config.yaml
model: "image classifier"
dataset: "stained colorectal tissue patches (NCT-CRC-HE-100K)"
train_examples: 22605
image_size: 40
crop_scale_min: 1
horizontal_flip: true
translate: 0.12
color_jitter: 0.1
targets: ["tissue"]
num_classes: 9
arch: "convnext_v2"
isotropic: false
norm: "layernorm_no_bias"
activation: "swiglu"
moe: "expert_choice"
num_experts: 16
moe_every: 1
expert_mlp_ratio: 1
experts_per_token: 1
shared_expert: false
patch_size: [2, 2]
depths: [2, 4, 2]
widths: [48, 96, 192]
kernel_size: 3
mixing: "cutmix"
label_smoothing: 0.2
loss: "cross_entropy"
head_dropout: 0.1
optimizer: "muon"
muon_scale: "match_rms_adamw"
lr: 0.0064
momentum: 0.85
nesterov: true
orthogonalizer: "polar_express"
adamw_lr_other_params: 0.002
grad_clip: 3.0
steps: 13200
batch_size: 256
epochs: 149.5
lr_schedule: "wsd"
decay_fraction: 0.4
final_lr_fraction: 0.05
warmup_steps: 660
weight_decay: 0.03
adamw_weight_decay_other_params: 0.05
Rows from block 5 of a small image classifier, named by matrix and row number. Rows with one number within an expert belong to one neuron, the router's apart. Each number is 128 + 24 x the weight over its row's rms, rounded and kept within 0 to 255. All counts start at 0. Numbers have three digits each.
After each expert's rows are labels from the 100 images, of 14848, where the router gives the expert most weight on average: "patch colour" is the nearest of a few named colours to the mean colour under the peak. Only what is clearly more common there than usual is listed. The data: stained colorectal tissue patches (NCT-CRC-HE-100K).
# router: router (model.blocks.5.mlp.router.weight, 16x96, trained with AdamW), inputs 48-95
# gate: expert gate (model.blocks.5.mlp.gate, 16x96x96), inputs 48-95
# up: expert up (model.blocks.5.mlp.up, 16x96x96), inputs 48-95
# down: expert down (model.blocks.5.mlp.down, 16x96x96, transposed), outputs 48-95

# expert 8
router.8:139168138110113085153136129145110168113099163127112131138109136096133107145141129136145120112136137132166180151124081116121080140148137173131115
gate.0:115136131108143153121125160107115117163102161169162131093127135092122182125109129121115124104122169112122102155096133098135125135109100106119144
up.0:154140134118139144119146122103145135096124134078130075138134115138123138145144157086133121148115149102126144116129142160171140088162099137110125
down.0:118085102131173119143093140118122135140095136140125139132148129089102110151123149123163146142150143130125125084126110117146125156176154109177122
gate.1:123091094133127081089074172097146142154112115165164106129124115103108122141156101112171116115140134146121138170142109142175096091135100086094150
up.1:128138156116156155135163115159140082129111113114107146099125126139130108133164143131097168103123142141140150129112163131079146113105111177095084
down.1:134132110146140115117123100092147137114107129116103100125140107083124111154153137084141128146155089147162158122154111134126128159125114110169088
gate.2:102137158147140139132183148108098136108114088115108118164143088146146156142161159156108105125124124094137148176115137127134097152122106111123143
up.2:147139096188133103167142098151103094129110098120103082174115143114161150169128128110104141140113139167136164155109121129128126116143101150142144
down.2:140150091130114112082116141090131119123154124121104068125134174134106138156179141153113169127105102153137113120145096110167177152121141099135119
gate.3:171142098124142111159160132181108115120117151121154100123112152088120113075080129128160172115133135122123145127097138149145137135114112133125151
up.3:136162123143162128116099126161164098109128116133145135130118155147130149113128111119132113144152109177093115162115141138134096136122147101174136
down.3:115122133146118127156119074129079122150134151121134154146155167135188141144103133107121150113109093097161138106106121132078138149193085120104132
gate.4:121141189125085123077118127117142142156144108097169120097148089157124111132107106116166111093124153165113110087146111132154114171124158097155144
up.4:099066125133172134130151134142161160107106120122141116120096184122115154162151151139130127122116112137140084097102183155088138137094126198135116
down.4:156113137145114171124134122122112102161145141130136130143168135097078118185104119074120125116098080126144148130093148132141148122129127096104149
gate.5:137137181087116101102132139111097145148142120149091119085164159138104121122125114145159139140103115149155118077130127142139154117139126166147079
up.5:124140119120140109157116122127159125135140145115191123122131146154127101131127137130121141105173149102117139144133143105165117130103145080119185
down.5:116103130114135116133042133160152143135131139126177164142154173115143096097128115150138147114109142129147093104149126092079101120176161132142147
gate.6:152125158087107193117117176136118166161148164126133120104138106155127111120133130131091152104122118122096215145101154107151144143137150117152107
up.6:132096123141087102143147094146112158136131139145143112123133135119116125140077142129129111171132109110153121160091152118130119084137082146118141
down.6:112130147172135150158151108103125114156141144093148130124152128126127101147129123159132110129121103141129118140146119135149150138149142094136172
patch colour: pink

# expert 1
router.1:148134134165114148118152128169119118131122084104106127110122152144131130130126133094123129138114183141152131135148149067156078174082091140107140
gate.9:097095093098101122143138200140117143117116162084075106113124118143142114169146120127138116102103115122131125156109112133143039097107126139120120
up.9:129113112152120171153131057123194141116122103108100104150130113145157164137130141167114111118175089160138124117119107139153142141117121082110118
down.9:157113098121118159126101166156131211138151120147112111150131164124116123088109113110105123116141155108119102104126112142162155132136083113097117
gate.10:173109103125152116166192119107138112157136146105083135085125129101101119121089140143100125158085111109147093147154145122140133171109127157108084
up.10:077165127163118130128068121125143114116109094137160131188105133128147145177153141121121143135174160124099158138109108134128129095170142078139156
down.10:107112127066136091112101123136123105104113130115149152184121128145149122153124116125113098115106104126138112153154142143141141110151130117124105
gate.11:075124142094120129111118113120142119103127126135109107111150133141170087101123162110118088099213149154122086143112097137121119112121101119122144
up.11:131098130129141117144056143093123160113155145136131122117102136154155129090104156106142122126167142123140118190081115154099081125111081127130147
down.11:071115081119137135147137108132142121111146116104114050135150155143136135113140113091158104127151145119147136081128113142170124113127108128140141
gate.12:134165155133150142115137150139141131104151150136117126123155132131100102137080197117113110111129153138170129119145109065133148150150098153084112
up.12:125099129132139130151137105090136123146133103143087110132095128119167137124162052158139122124120088120107120153089100178115119112097141087172144
down.12:111136097115181162108113130081097097130129104125138149110124080125102169137129106181125133135126144132135129147146147083139113135096129107163150
gate.13:125101169159115120080109098111127127123112147119104112163125131102134112160150162164133118148135146159085116161116154114197099094122146114140153
up.13:130160119097141144171158115130113126148132126109107159130088071134120154131096053108110155130148131100137138115146135087102148143136119163115142
down.13:089144132105111138101122103129132125104137131135103131204149127118111188113098158085085125096159142176137136113113131168138112080139149133121106
gate.14:159187119113134081120114117124134168093143120139105125129139134110134128093149139203114116128105095138143130136151089136102112128113099140150100
up.14:119153125132129085108105119130158163087080109148126121129128162108140134140124147150076131127093126116164155144113100135118107160109121116135125
down.14:149123148132116089125169109107146115133096129143151130146134112116171137162157141105086136106094101115182117118141173135080148085131170138172113
gate.15:121118128144108137164170133146148107141117127081104096128140117146156150117128115120123154093111115128081172119137147151155140136131124133136134
up.15:143143099144148147101075096107136140163145130177133136133133135114105101145110136139131117159146139134145107173147106098123115100122132101146102
down.15:121065149112152161175134111121140138096123162129151139088142129165163150115078123113139111121169134082117127127119123127098175099122168135160122
patch colour: pink

# expert 3
router.3:136100110126176157157134150132111120171159144102151090148141148129117098139111112132086128145123115096150151157132161116138133105110099163073146
gate.0:132100132120175113164137133148152087106132139166148157151092144125117102114090137098143118135136143145093119166134162159142134093076109140134116
up.0:141090086108179124131136103143159093119114124088136160150101125144112142154109152084130137124117103150130107135161154163147164072133140144130119
down.0:121118089149108133106141174171107166125127110139137145148169117111134116102115137103136155088126130101062109118109160149131144095099125104136139
gate.1:179114131106108113141160134097099101119120110142139143114137060165152176150107121166130121127152113157139123115131158084114134162100104106122146
up.1:113140119140136111166146127112116154169086141093156163104117143109108082111128118179152121116139136157083113127132145127120165087170134093143105
down.1:154166146122152117158102091128164118159106129106091150151167146121116120145122112086122165127113128108152143178153154096056120122125107113099109
gate.2:108123149148106123142094130181097122081144092120120103090142134124164132136150149136099140115161115094156108128115148139146170167097126175106059
up.2:153121100121129090111151122091176134131144154146112128145098167163115098100096120095178118137128153166092141131126095137150072121118140117157155
down.2:099083169157119109169118125168139163124107079126153152094131150108133134120135121120138148145125129119117097093119152127139164155104134144130186
gate.3:169118137180137162136159111146158126125084095065127115079118149157157124136133142086141073099098129080179113084144152149137137120095124117132110
up.3:090137132140162140150141142112101135140155114053131080096161085172116166116141116150139115108112108107143124126104088135153135110123132131129168
down.3:096118145142157121142092128115148141120146092153147112155156179127103087107147128148116096124156133126079067151112122126111118169106126153086114
gate.4:117111154146095134128096111202159129116109106124153125132117140108106066175171137116138090183141119098157150112105177152085157097127134134126138
up.4:097117118121170169117059116133137145080128150140141097119118168083130142142139144117099104156119119150142111163124183140134133163102130106160121
down.4:110137081125118147104127117121113100133108085126100112100127115161161121112101163131106184099107150169137125195109123142124145163104132122142108
gate.5:129136114142114159125142154059135101138095115104117154183128113125144147137137130107115140135125130095149162101077086126125126073168152155102110
up.5:104094120158108137110131171106118117148128111094157183127100125141113107140100168111119136144159124093110095091094129135131168108207139144101105
down.5:128109153134140133135089098103146109092111112106121143114181118122140145158110185087136128162125119116122127145196096104155114123183147156098087
gate.6:158124121114143118077179109098163134150138145138134101178085079124135122121144163103129113095148104119153114147151101102143112123133139100114132
up.6:090115120103107124137174113185176113157080144091100116136127122130123129127117111091148155095115146085089147131149137166099122100113098106126116
down.6:146146125127132114098129118133103138126128106149140111116124171157140122083136090085082084139140161137138139162156111184130135110081138144119158
patch colour: white

# expert 5
router.5:104144155110166163161108113129077165152125131152117097104136112128093112117096105127105151126088144110109139132125140078153118141112111135132133
gate.0:146176171130140112116138144131083102131119101155140156099104098130105168154146128143164150123106122112118101159166113127108156135114113152110145
up.0:123086111127127132162120089145178142100140135103135120150167170124161121092110136129112112161157100163103114115127142110114073117151164117110093
down.0:148100147124127140126128112142141117133174111074157145119095133112116146094132185157167121096122132113146082128123134120097167153134154140119149
gate.1:114137142141121173143129119123136113124102133118132128163096131151145149105118135100119141141112144177076035124137115120116158128124138100141118
up.1:134153131096128104097136146091120113100157147072125109103121164114132142193158132088101137109128106120131173139140158098132122123154135134102146
down.1:152100125097109135126121142106130175138080097129175106136137151144107117113102095140108186110171125150120182145103105166140143107128159148112130
gate.2:134151116133148138141115118117154135137127117145088121076098112125075120133136093149141183094122125129134161089098119186113144083130124120080132
up.2:107102135124106136138137120154084107122130131101164136173150153121156139121106171116115061159127153117132115160149128076142122164139155131168135
down.2:095098130131143137169131106087134135159144149116100113150114090126103133170117170134108150145143120116114117152113119094081117124106178167146117
gate.3:135132112085121127132113089094131135163106146109181118163130159150163149152147098127117172139113090129174135139160112123124113119098127144105105
up.3:085135100120108118113081108107158139137095183121165110136141163119147148148135120133124170138112107136182128147167116116130113148093083171146117
down.3:162148130114112133102129112126101142117156143117107126102084146138163123152116115091099130167125099108163072127128118180149167165108109165089152
gate.4:112087150141156094080106110079116150141128129141128100130183145105146159119151155117116144148099128117160107180174160147135116114147147082152123
up.4:119164076109119085142112127163127116139113130137128120102070142128093090132114112113087128116110128155126152131132077126135112153136150159112142
down.4:145134176127143094148075151111129148158120135140116137133143105137170136094134130105131107083153144128121163071107155158101138128147167124119139
gate.5:091097119095143118128133122141123145135096135083125185116136129116166045119138137137142136107101111124172166108118102129116127154124119092106125
up.5:169158110163142127137129133119133114113167134144155086135112120145080195116121138112111127141145180128093088145107139130130129098127143154147113
down.5:128125125127135145141113137171131140096102136096123126093099146132171140132121153114138103152121098136118113061150090133127156100100131106127094
gate.6:128141154124126095084143142172131126164126133098092108134131133145129121173119128123125107148147136126119127100171131156145127100130128174134120
up.6:134110121125103126171151108089117117119134146136152112160106134067152156122116117145106130091104132140157106107051150113085143153137153102133127
down.6:158145137138117112095110138128097118124155141103155129160107143144157135125148133160159166150093115105138140096127130136119154082166143128112142
patch colour: white

# expert 10
router.10:137128112170078122109120091144146119149115074117115106146127137167169162133120167131165139108164133144091129080106090165119149152137155105103142
gate.9:113103109160126132157144165118132055097153130141105131144144164125147139113122125131142074145161125127096074117138113122115110174144133109105145
up.9:100125142147127087131123095146124164143093156114133137147105083101133138136093126086126124165131171135078155117177123103134122153112104126131099
down.9:109119156114092135118108181088124146136097082126149085158137138121108137106161131125135078083114141124122143133138089107167129164129123123168149
gate.10:130178128105095114110120109095105150118142086120122122134111129125131150133080141089112142148165114119092146103137189105095137116117107086104166
up.10:132159138135141125101153142159157155118133098123152144121107122133134104064125140159139064114097169127124131144090091150127118143119132108153129
down.10:129142172113130105146137159110157143120087128143093129102123118121111146134109106156119162146171111111090130134128140144106149167109116122102137
gate.11:124154106129177131134136158124152147163104114118150138132150150075119142104072127136100133179118101138104123058145068113130130112114118164151164
up.11:124147102157194119120128106111123184114133142080132110157084112117121169165070137117152153163105117177108109124127125081116131122136113148129145
down.11:144124126131137144128105121092134138116115151126115125135110147088173140129135130147181102098087139094121158118105199102098113133154154130122151
gate.12:142184150178090157092090081154122121171119150112151128156145127185118115138137141087139134126121131134162112163114143075116135094104150155135137
up.12:103161120176119115108100109155145097146118081112161146130133108147110125114136091074135134097119103153136108167134180138103153083096121189114127
down.12:137171183131103148112126107148123122130132116140134154135139116105091102168144128123111109141110144105142163067170168096133136101132117146127068
gate.13:125104140157123150160102098119131117068144137123090097100120168153096109107134113134162114124115135157134123088159100168131101113109108134142177
up.13:129114111122107134111121159131103128115187140117085116139121192159132172139102138106132131167087115095128160129159123149110104118119077122127148
down.13:137109129168130154105092117070108126147092100137168126104144085094138112120112148141157154118129140135139133216121139151118107133169117114152086
gate.14:168103151134092179118114099107136110151152188120121091144126110177118122114125150076133128091098117128136144110115126103173163108141104130152175
up.14:131111152123133144132109124154093127126119149097129113170168145107140128154130154113092140110149120157103164105153146144150130171127126137080125
down.14:083139112108120095135119121146118113168093154126112105097175138100124119100098117146182104117126115155140160130080174105144048090107125099151170
gate.15:115125149102112122118134104125131118106126101114158130090185158187162104089114109097141128157109178137140147116118130173091086119108180148130119
up.15:203121153126127061153093129079123107162182144098105116106137128126100105148122147110131137114092159088133135096105112130132108127120159096118142
down.15:139075125113133155134131108162146127104165170113088137104148143130188129122130102172133107110124140122093116105138139149115110133135105168154121
patch colour: grey

# expert 9
router.9:150150123186116127124127091147174122092150106137119164175126115134122146124161135140138119112162091147150099105117115153124157112128145106141104
gate.9:119155080163104142141118100120155117110117095131140130096142107155143107166106107128151123160107184177151090117117151127120117126180091108093110
up.9:152104156156095144086141117146124086119132104139124153123156127124110129142105100119171130135112176130138091145095153153171102104127068154126084
down.9:121104087141115128094111107126109120111129121146110165101156140170139147111105182096081137118114117166142140097156175125121093113131141121139140
gate.10:167122127124086172114111111133095089117096135149133095130117126129122121146142120133139172121164155109150135108120114160140139080099128104136145
up.10:118151152097130123131127157107117100160128130116111139174075192155169108104117135097097117110123073092126130160133134119102114120138093143151098
down.10:141119111118127102152075141156121155140164152117154139177121066128120066098111127152099136143171129103152131136138165104141116143107134062150106
gate.11:122127123108168122117116106148128151095172141159116091110126142132091136114128121118113155136110111076104131163134101139156164121132093100127152
up.11:146136123155111103127131151141111150133099180135120170106153107132122124113139157171115108137131166174132124101166137120108116099112122156125093
down.11:140138125117101122126082126093097150094141118128168124139123149177095165122107159137149154099147115152116105115115087106114157177150162128123100
gate.12:122124155135145088107156132136111146111168137094112150108131157100142116099157166120086095139149078110099159114118144177151119150159143102129082
up.12:130148128130134139111119111148132119128158156107140124130102073157119081147137118115118126156156134110115119125141138145171161102115146103126095
down.12:136148102096136120144130137154087188080121129145135125160121167139112104117122133110122122141095106141143106128116111133100057149114154145188117
gate.13:180089084137164125171137112102100130130151134134131129159136136099104133113193143108126150127139090138094157122114126123068124119124150137159119
up.13:118163150082146147109173096165096121116169160131088112106135141155188126127093094082122136132142105128137125149141103116152142148151107135125144
down.13:146153099141086121158136158120124124137120167146090122154100123145109129124125125114111101133125125131110122135135180148112135123106129129158118
gate.14:127139121114163122151142087116111155129128118109173133135128119124146112116170132115153148084129138116149159148116123120103149113162166061145173
up.14:157108125121112121135071159142145106115123094133090101132169098127158146148069121118121099153115115115126098133107130137111101138111099162138104
down.14:129173061152167154068156097172135101144132144175112130114136137104099078094113077162137131144135147119121156148102107129152128120120147105105127
gate.15:158164161120164123129126158158088133104127092138096114143158137105159150078118135129119110100174127106137121139069131123094103115127140139101147
up.15:090094084141104135148110116097146124117128159107173147120087120168104111137112124111111148142112137131138171188147136140145141141117139088157107
down.15:117113163110107128148106165143154129070111106108119171142120118099133129078164151143167118144119118140140109086112091157124161139123133144137097
patch colour: grey

# expert 6
router.6:084104164106111157172142097126115171103094130152154118097157107151116095115132114143072111152111132130089132113150154078109109141136114143093112
gate.9:159149138103118104133195137121141154105109141090118134155109092107160154126139133141137131085122152139130163115127104088112142059136158143173121
up.9:139136095153164144122053137126159103157125100169138120124133162136098098132112126129121127168118136148142093172141149128128124120117097138111163
down.9:142127112094093142140123156139166102155118168103140131135099092095107153150150166140167117163131128114152119137163171143136139106089109139143139
gate.10:124140127124110173077130100117150164127121129136149136094117150146084144132162141157150118124128156108090156140085143125148138168162111104120152
up.10:152141130117151101114157154099115165133118169099137151112137152140074119126170126123133135134096140144085152145122129095166102142173085125093154
down.10:127131137140165081126121148146123153119101134180131141116124100094148091115116112154107127142168138140127127154163110149146126104145134108154099
gate.11:131123128106129172094158153071197158136116125131149125129114139101162130111157140159099120144130120167085111158085123160151120077138122142137185
up.11:161151103101106176114153116080154105123136175144122114119103125120101161167134138169084136122116131133088148135119115160136145071120130142150215
down.11:145093128167106131127132093153155107125107140162144116123068105124115146141128130153178120114093097146115113149105097124121154128111117107151089
gate.12:151133124108126115158118131116128178082137081121110089143121137110116186142159151136107107110105135132120091161115153153153121139115130102136158
up.12:150149122110122130111131181143161125132125097164102097125112110145149132190134122169122102124122121131101157165161150110149102119121118150144124
down.12:114152120130091128107094158146085108102104112110114074132131127132133097135141136089160147095147097157140129171123160097147113087140121130142153
gate.13:131147115125116099126050111158108141121121164146152140134129123101123161166091101103121085136152110105119121139106122139133131094137127153154152
up.13:139113165099168138117067143128141157138105164128105100131140144135148112143111119163155138104149130128086090115114169129080153105110115141134116
down.13:102129116098109121149092145143123129118146147162097108111103179118051108120149134135118142118136115112127161111132144152132159145133149088111133
gate.14:109129138140126155102144136132113114144128126141119121132120112174135117142139128099169178107146136155128079106083177098154146162125143164146139
up.14:132117120132135096136109113135136131128106141105132140123138119102127138125123128124065111128110107114134164125158098171087128102137126096126119
down.14:146100137120158169122110086201139103138126087147173127120097114086153090090104176156099165128124131142116128155108099121128163079156133142130112
gate.15:153132179127142123106109123111200100124140148132099139126153146126187118094097100126121147142107114157133147133126163111136115118163121148115110
up.15:113134137111154165122163113117089143108120082139197112111150127151093118170121136097133125097109127139128122104111125122158135090089099094131125
down.15:135129119133133115134150138134172153141140129126117116133166080143130108115160102079132089081127121132180133106120114117086153131194134111113130
patch colour: brown

# expert 0
router.0:117121132108169119086108170105111119112116168125105109113112108125158135114140107099150143148091132130141131175124118111168113133109089158142138
gate.0:128085108108124086142164123142082157110125159103148160111104137113104124153085100109141137102144144117145169169162158147145139125115115162111110
up.0:136097106125135150143123131126138164141175142140104136129145131129122130159081123156073140136137080137197132150075160144114096128112129117147109
down.0:127123121122110139156143131138138088130134109164073122120146120144163179112106120158173149130117122153126184150102101096200132157158124143120124
gate.1:146111155151098113115120133133105118083142117134126122080139146141144125125125160184140129078187102168142154124125105125142139123108143105142082
up.1:142097135164113144120094123111167129116166104103117116148112114127129198105107122157101121108164106109115105142128122130079048110154139070143156
down.1:167139112128117121122130123083142125127142165182093116130144150132133126152123161162129141099124114107133161142133111127131132134130130072052090
gate.2:145110125105121108109087130121132105098088150137119161196125111175132133126095122171138108132166141112113127134126131135139120125116172112110121
up.2:091128103090115065092174136088093142093158161139085105129144123121140112142119155124127152097149106148123142138152110153131130124145156109131171
down.2:144166119150134148148085121126135105107119137130152118152116128106091107085112094158139150120162149113116119180123114154127137168084155099129131
gate.3:119113144139123175088149139117163123131088170093107165088098182141131145112113152144138147076113152127146111145111143105097163122144154152162116
up.3:124070127149174148106134120148109116118107137139127087126147182123120077102113095140121132132107141152110121128128148119104115133119147154148125
down.3:086110152099111128113140154151126128123119139138124115143138116156097158165114127143154128116121123137126120094108187128145128139122138175147102
gate.4:108125140123090118142134103179134112133122104101089135128109089155090111101114144134152103092134163114169158119151114140134154114123130122157188
up.4:118147101150135147099139092105151095084140142172150115124102102104166145145173101163113134129160118122099124128134152138127114137116137124116080
down.4:105132138166123128115156112148123107065132130119093137172119161142107173122127130151138143128109139113139088126132105074130139145147143170136144
gate.5:122146126125158112161103113108126109119145139129092130120162113094156115147168142099130101109128123123112130135135139107152138128141101185106095
up.5:105161151103108109110135124123149165126117134119142092115132157139167131109143122156135102134118149099124143124146124150079161109119128183110109
down.5:106163132152155108151110111115107152171097176159087104119105080127138144117103145121090113154152148139094146142124161123094136117136135139142141
gate.6:114150137120146122150106113160107130184126184146163111168129074100116127143120122106129140114114134126132108129128133126150143132168112165080136
up.6:155147136156109125116172151137150154158124100127110086146104131122121143142121130106141134095171099134147131132145107139177162179120095093135098
down.6:124132138114171176129113107092141112119102121143126150120120149096096144149092148122154120108119138151150105112050101133118133108131119168157118
patch colour: pink

# expert 7
router.7:112140128145099158135169093135143110106108103140132118126139133158106105155114148141123094127153149159092087115175140126108166113141142132124125
gate.0:127158145133113141152177119144139115150121096135120122167137124132122128139084134154114153148104136142153130114081121150096146141154139121121131
up.0:145132113121163148072117141105113095137119148075128142066131118104095121109101138115121118111144150129160118188092106154168135124114124108175145
down.0:097098171170151116166085116126101147159104127111143122124124084123114119125099124173166165135099137142138125168165159121133152147121113121120096
gate.1:136113158154152096074130144114113128125128183134118130111123067147084117161125154118131118111154167138139158103125124061132158128099110131179107
up.1:091120072132156137135127126113124091121118104128158116121149168129146182101142086139147125104129098140120099165144118165120095091186136127113128
down.1:121109105058076117069131122085121102120136141148118097136137169163101110145149132104156098126128112155141114112146172109125157090082124162128153
gate.2:072116121157105171138092165129122148173149154090145177117166161101140148097115156122114123142133146123130129146110119096121137110138151122164099
up.2:117156147143109111126091144173126132127119152132145164151175157142168123132125135141117065123121111108115111163116144071131132098115124125168089
down.2:134146124115077155136129122116111162138139144116144099146165135150135144124090156140170137165129106099159137110133098155105155117147128086126112
gate.3:070114082119112119141151119088130144107149148127150100129084107170127145109145132142097108130100151106193134186083169118115127132134104134150205
up.3:092115096102125138136156123111113130116112126095161116095109111158153147130133121144117127114141144099186134190085190117142121100129097111172200
down.3:141139142122159127112061181118112107121126119130116135145104107118103123117134130114142143106137159087151094130065150108124152077101173155111149
gate.4:152098132108134131104100128092148133151130099101166159142132100125087142160131141146129098103103152143124184107089093143105168128098152114103111
up.4:169101145104094116073115127087120147139126161096153101099131116168115115151142139138108123126156145118122148106118115129131137130120131134134087
down.4:141117116136085156113083116144157165187084119128157139115139131109128160133165123098088137096131118086085104083122113157096086136151165140125099
gate.5:147132077124097154086142133118133142108116182105096162120120116143107138133125134122114135113171129066150121138107119145136162151134083132106120
up.5:110147119099142136121107124114126101145116118131186108136122166119087120146138082123154155138110097187143140113189156123132138100111148136137114
down.5:121113156119122114156129155175129119125082118101149142117097070105119125131132134149117093147121145135137111099148097145084122135107117154163144
gate.6:162077138118113126142141161122085172138126079093130142161148123134098093099146186116118092166081134154110119145120132107110119117121104113104146
up.6:104063113149099168146138144144130132134118105128103150151149153177098079150148112123134122111098112120133144108127073127148083132095126152133161
down.6:127117109178111104130130137168099174153097133153111124168151126101153161149111132110151104094111093135126136135141130129156102158118162153137146
patch colour: grey; brown

# expert 15
router.15:112132129125132123110110174142120116141112123103142120093120129132114141131120136138127144123095129159079120089133141146103140105173152127100098
gate.0:163094104085149102119111113115128162106122117113121129146147123109126147121113098102114138159149144084119149093113132127160103114124148122122111
up.0:156155122088152104130110085101149161138113142116112102149151119113131141083131126125111134132162151123091115127096127121135110127122163095173099
down.0:091121120122160144163135161100169098162139129078109131113137130118129126131108153148119088146085117152082146101100165099125146138097131114143157
gate.1:164114140171121116130133152119060099120124147131137121134132150089106111121111145158144117086048107144165115136152137160088137147080101130162122
up.1:174123137113163111131110159153119106128134155154095150138118143072171092118141106155157095121135127098147139139156140152093154156128118141107117
down.1:115147108099138098112131114080152142090112122134120118100133120115122114142108142126112127117142150115142122138169158135141151126130134128089148
gate.2:149123133106157158106129155090111102122128134110125148145172122103164146145075132126116146174136138132142144099082106094102140129131126156126153
up.2:152120144082115129103117143105080143100120114121156129211145138125132073121157134130157146146115113099160090101067143138089150136096137131115189
down.2:153118125132135128113076116140163127105159131112122165118122101107064100142148102145131076150138144127113147132143149160149129155133132118122092
gate.3:125136088130097168157149115118106148131129097114154182175144102121156145163102136111137173152135125143089094119080176119148121066100180131138101
up.3:136141112093057167130128116134145162130078170119155153162181198148133141174123120094123132158113107137088138095116100116127108116105167146101121
down.3:136138147094093109081133165121106090133144162131092139093154125115174128127143077147124188104127114101118129118131153148125100121177193134172134
gate.4:157153146146148133148112080162127125120152123148119114116113121087120136151102157089161145164134117104162121124130076081132170153170150126114066
up.4:153134140144146123119136127197140077113138119151146123146132111112078118140132160169142147102155138120154113101105128110177111152141079158098084
down.4:108135147138147149096129123109149138113173142137094169141128122079149164100137116117110149126131092133121160107123143146117193146170123153120128
gate.5:134151113104126128129148161093111143159128147109159119125120096122159112136114113134128131149123120103107104091123144143124134085186108179118118
up.5:126151098106118094130126086117168133122113091145106112130094140131139145175153128145112137117136153152111113151159106141143130110119107146142104
down.5:090142081131157157100168149165141147094122113149175120129122170130129163096135157141096132119156144121108084143105124182134138116109137109127123
gate.6:161155164125139150134166180105170143119078140126116094126098132120093145136117100121122122108149158136143118105101120119154143070140091115132076
up.6:189137145092159144147189147122132142113103089133130091129130156135118135167121141131134127118132159141123114131098117089177117070116102128113092
down.6:121136055154119138126145127157143129125169089083122163128091123147090097128101156127088158166161136113087190155129105098128169133119130149137108
patch colour: pink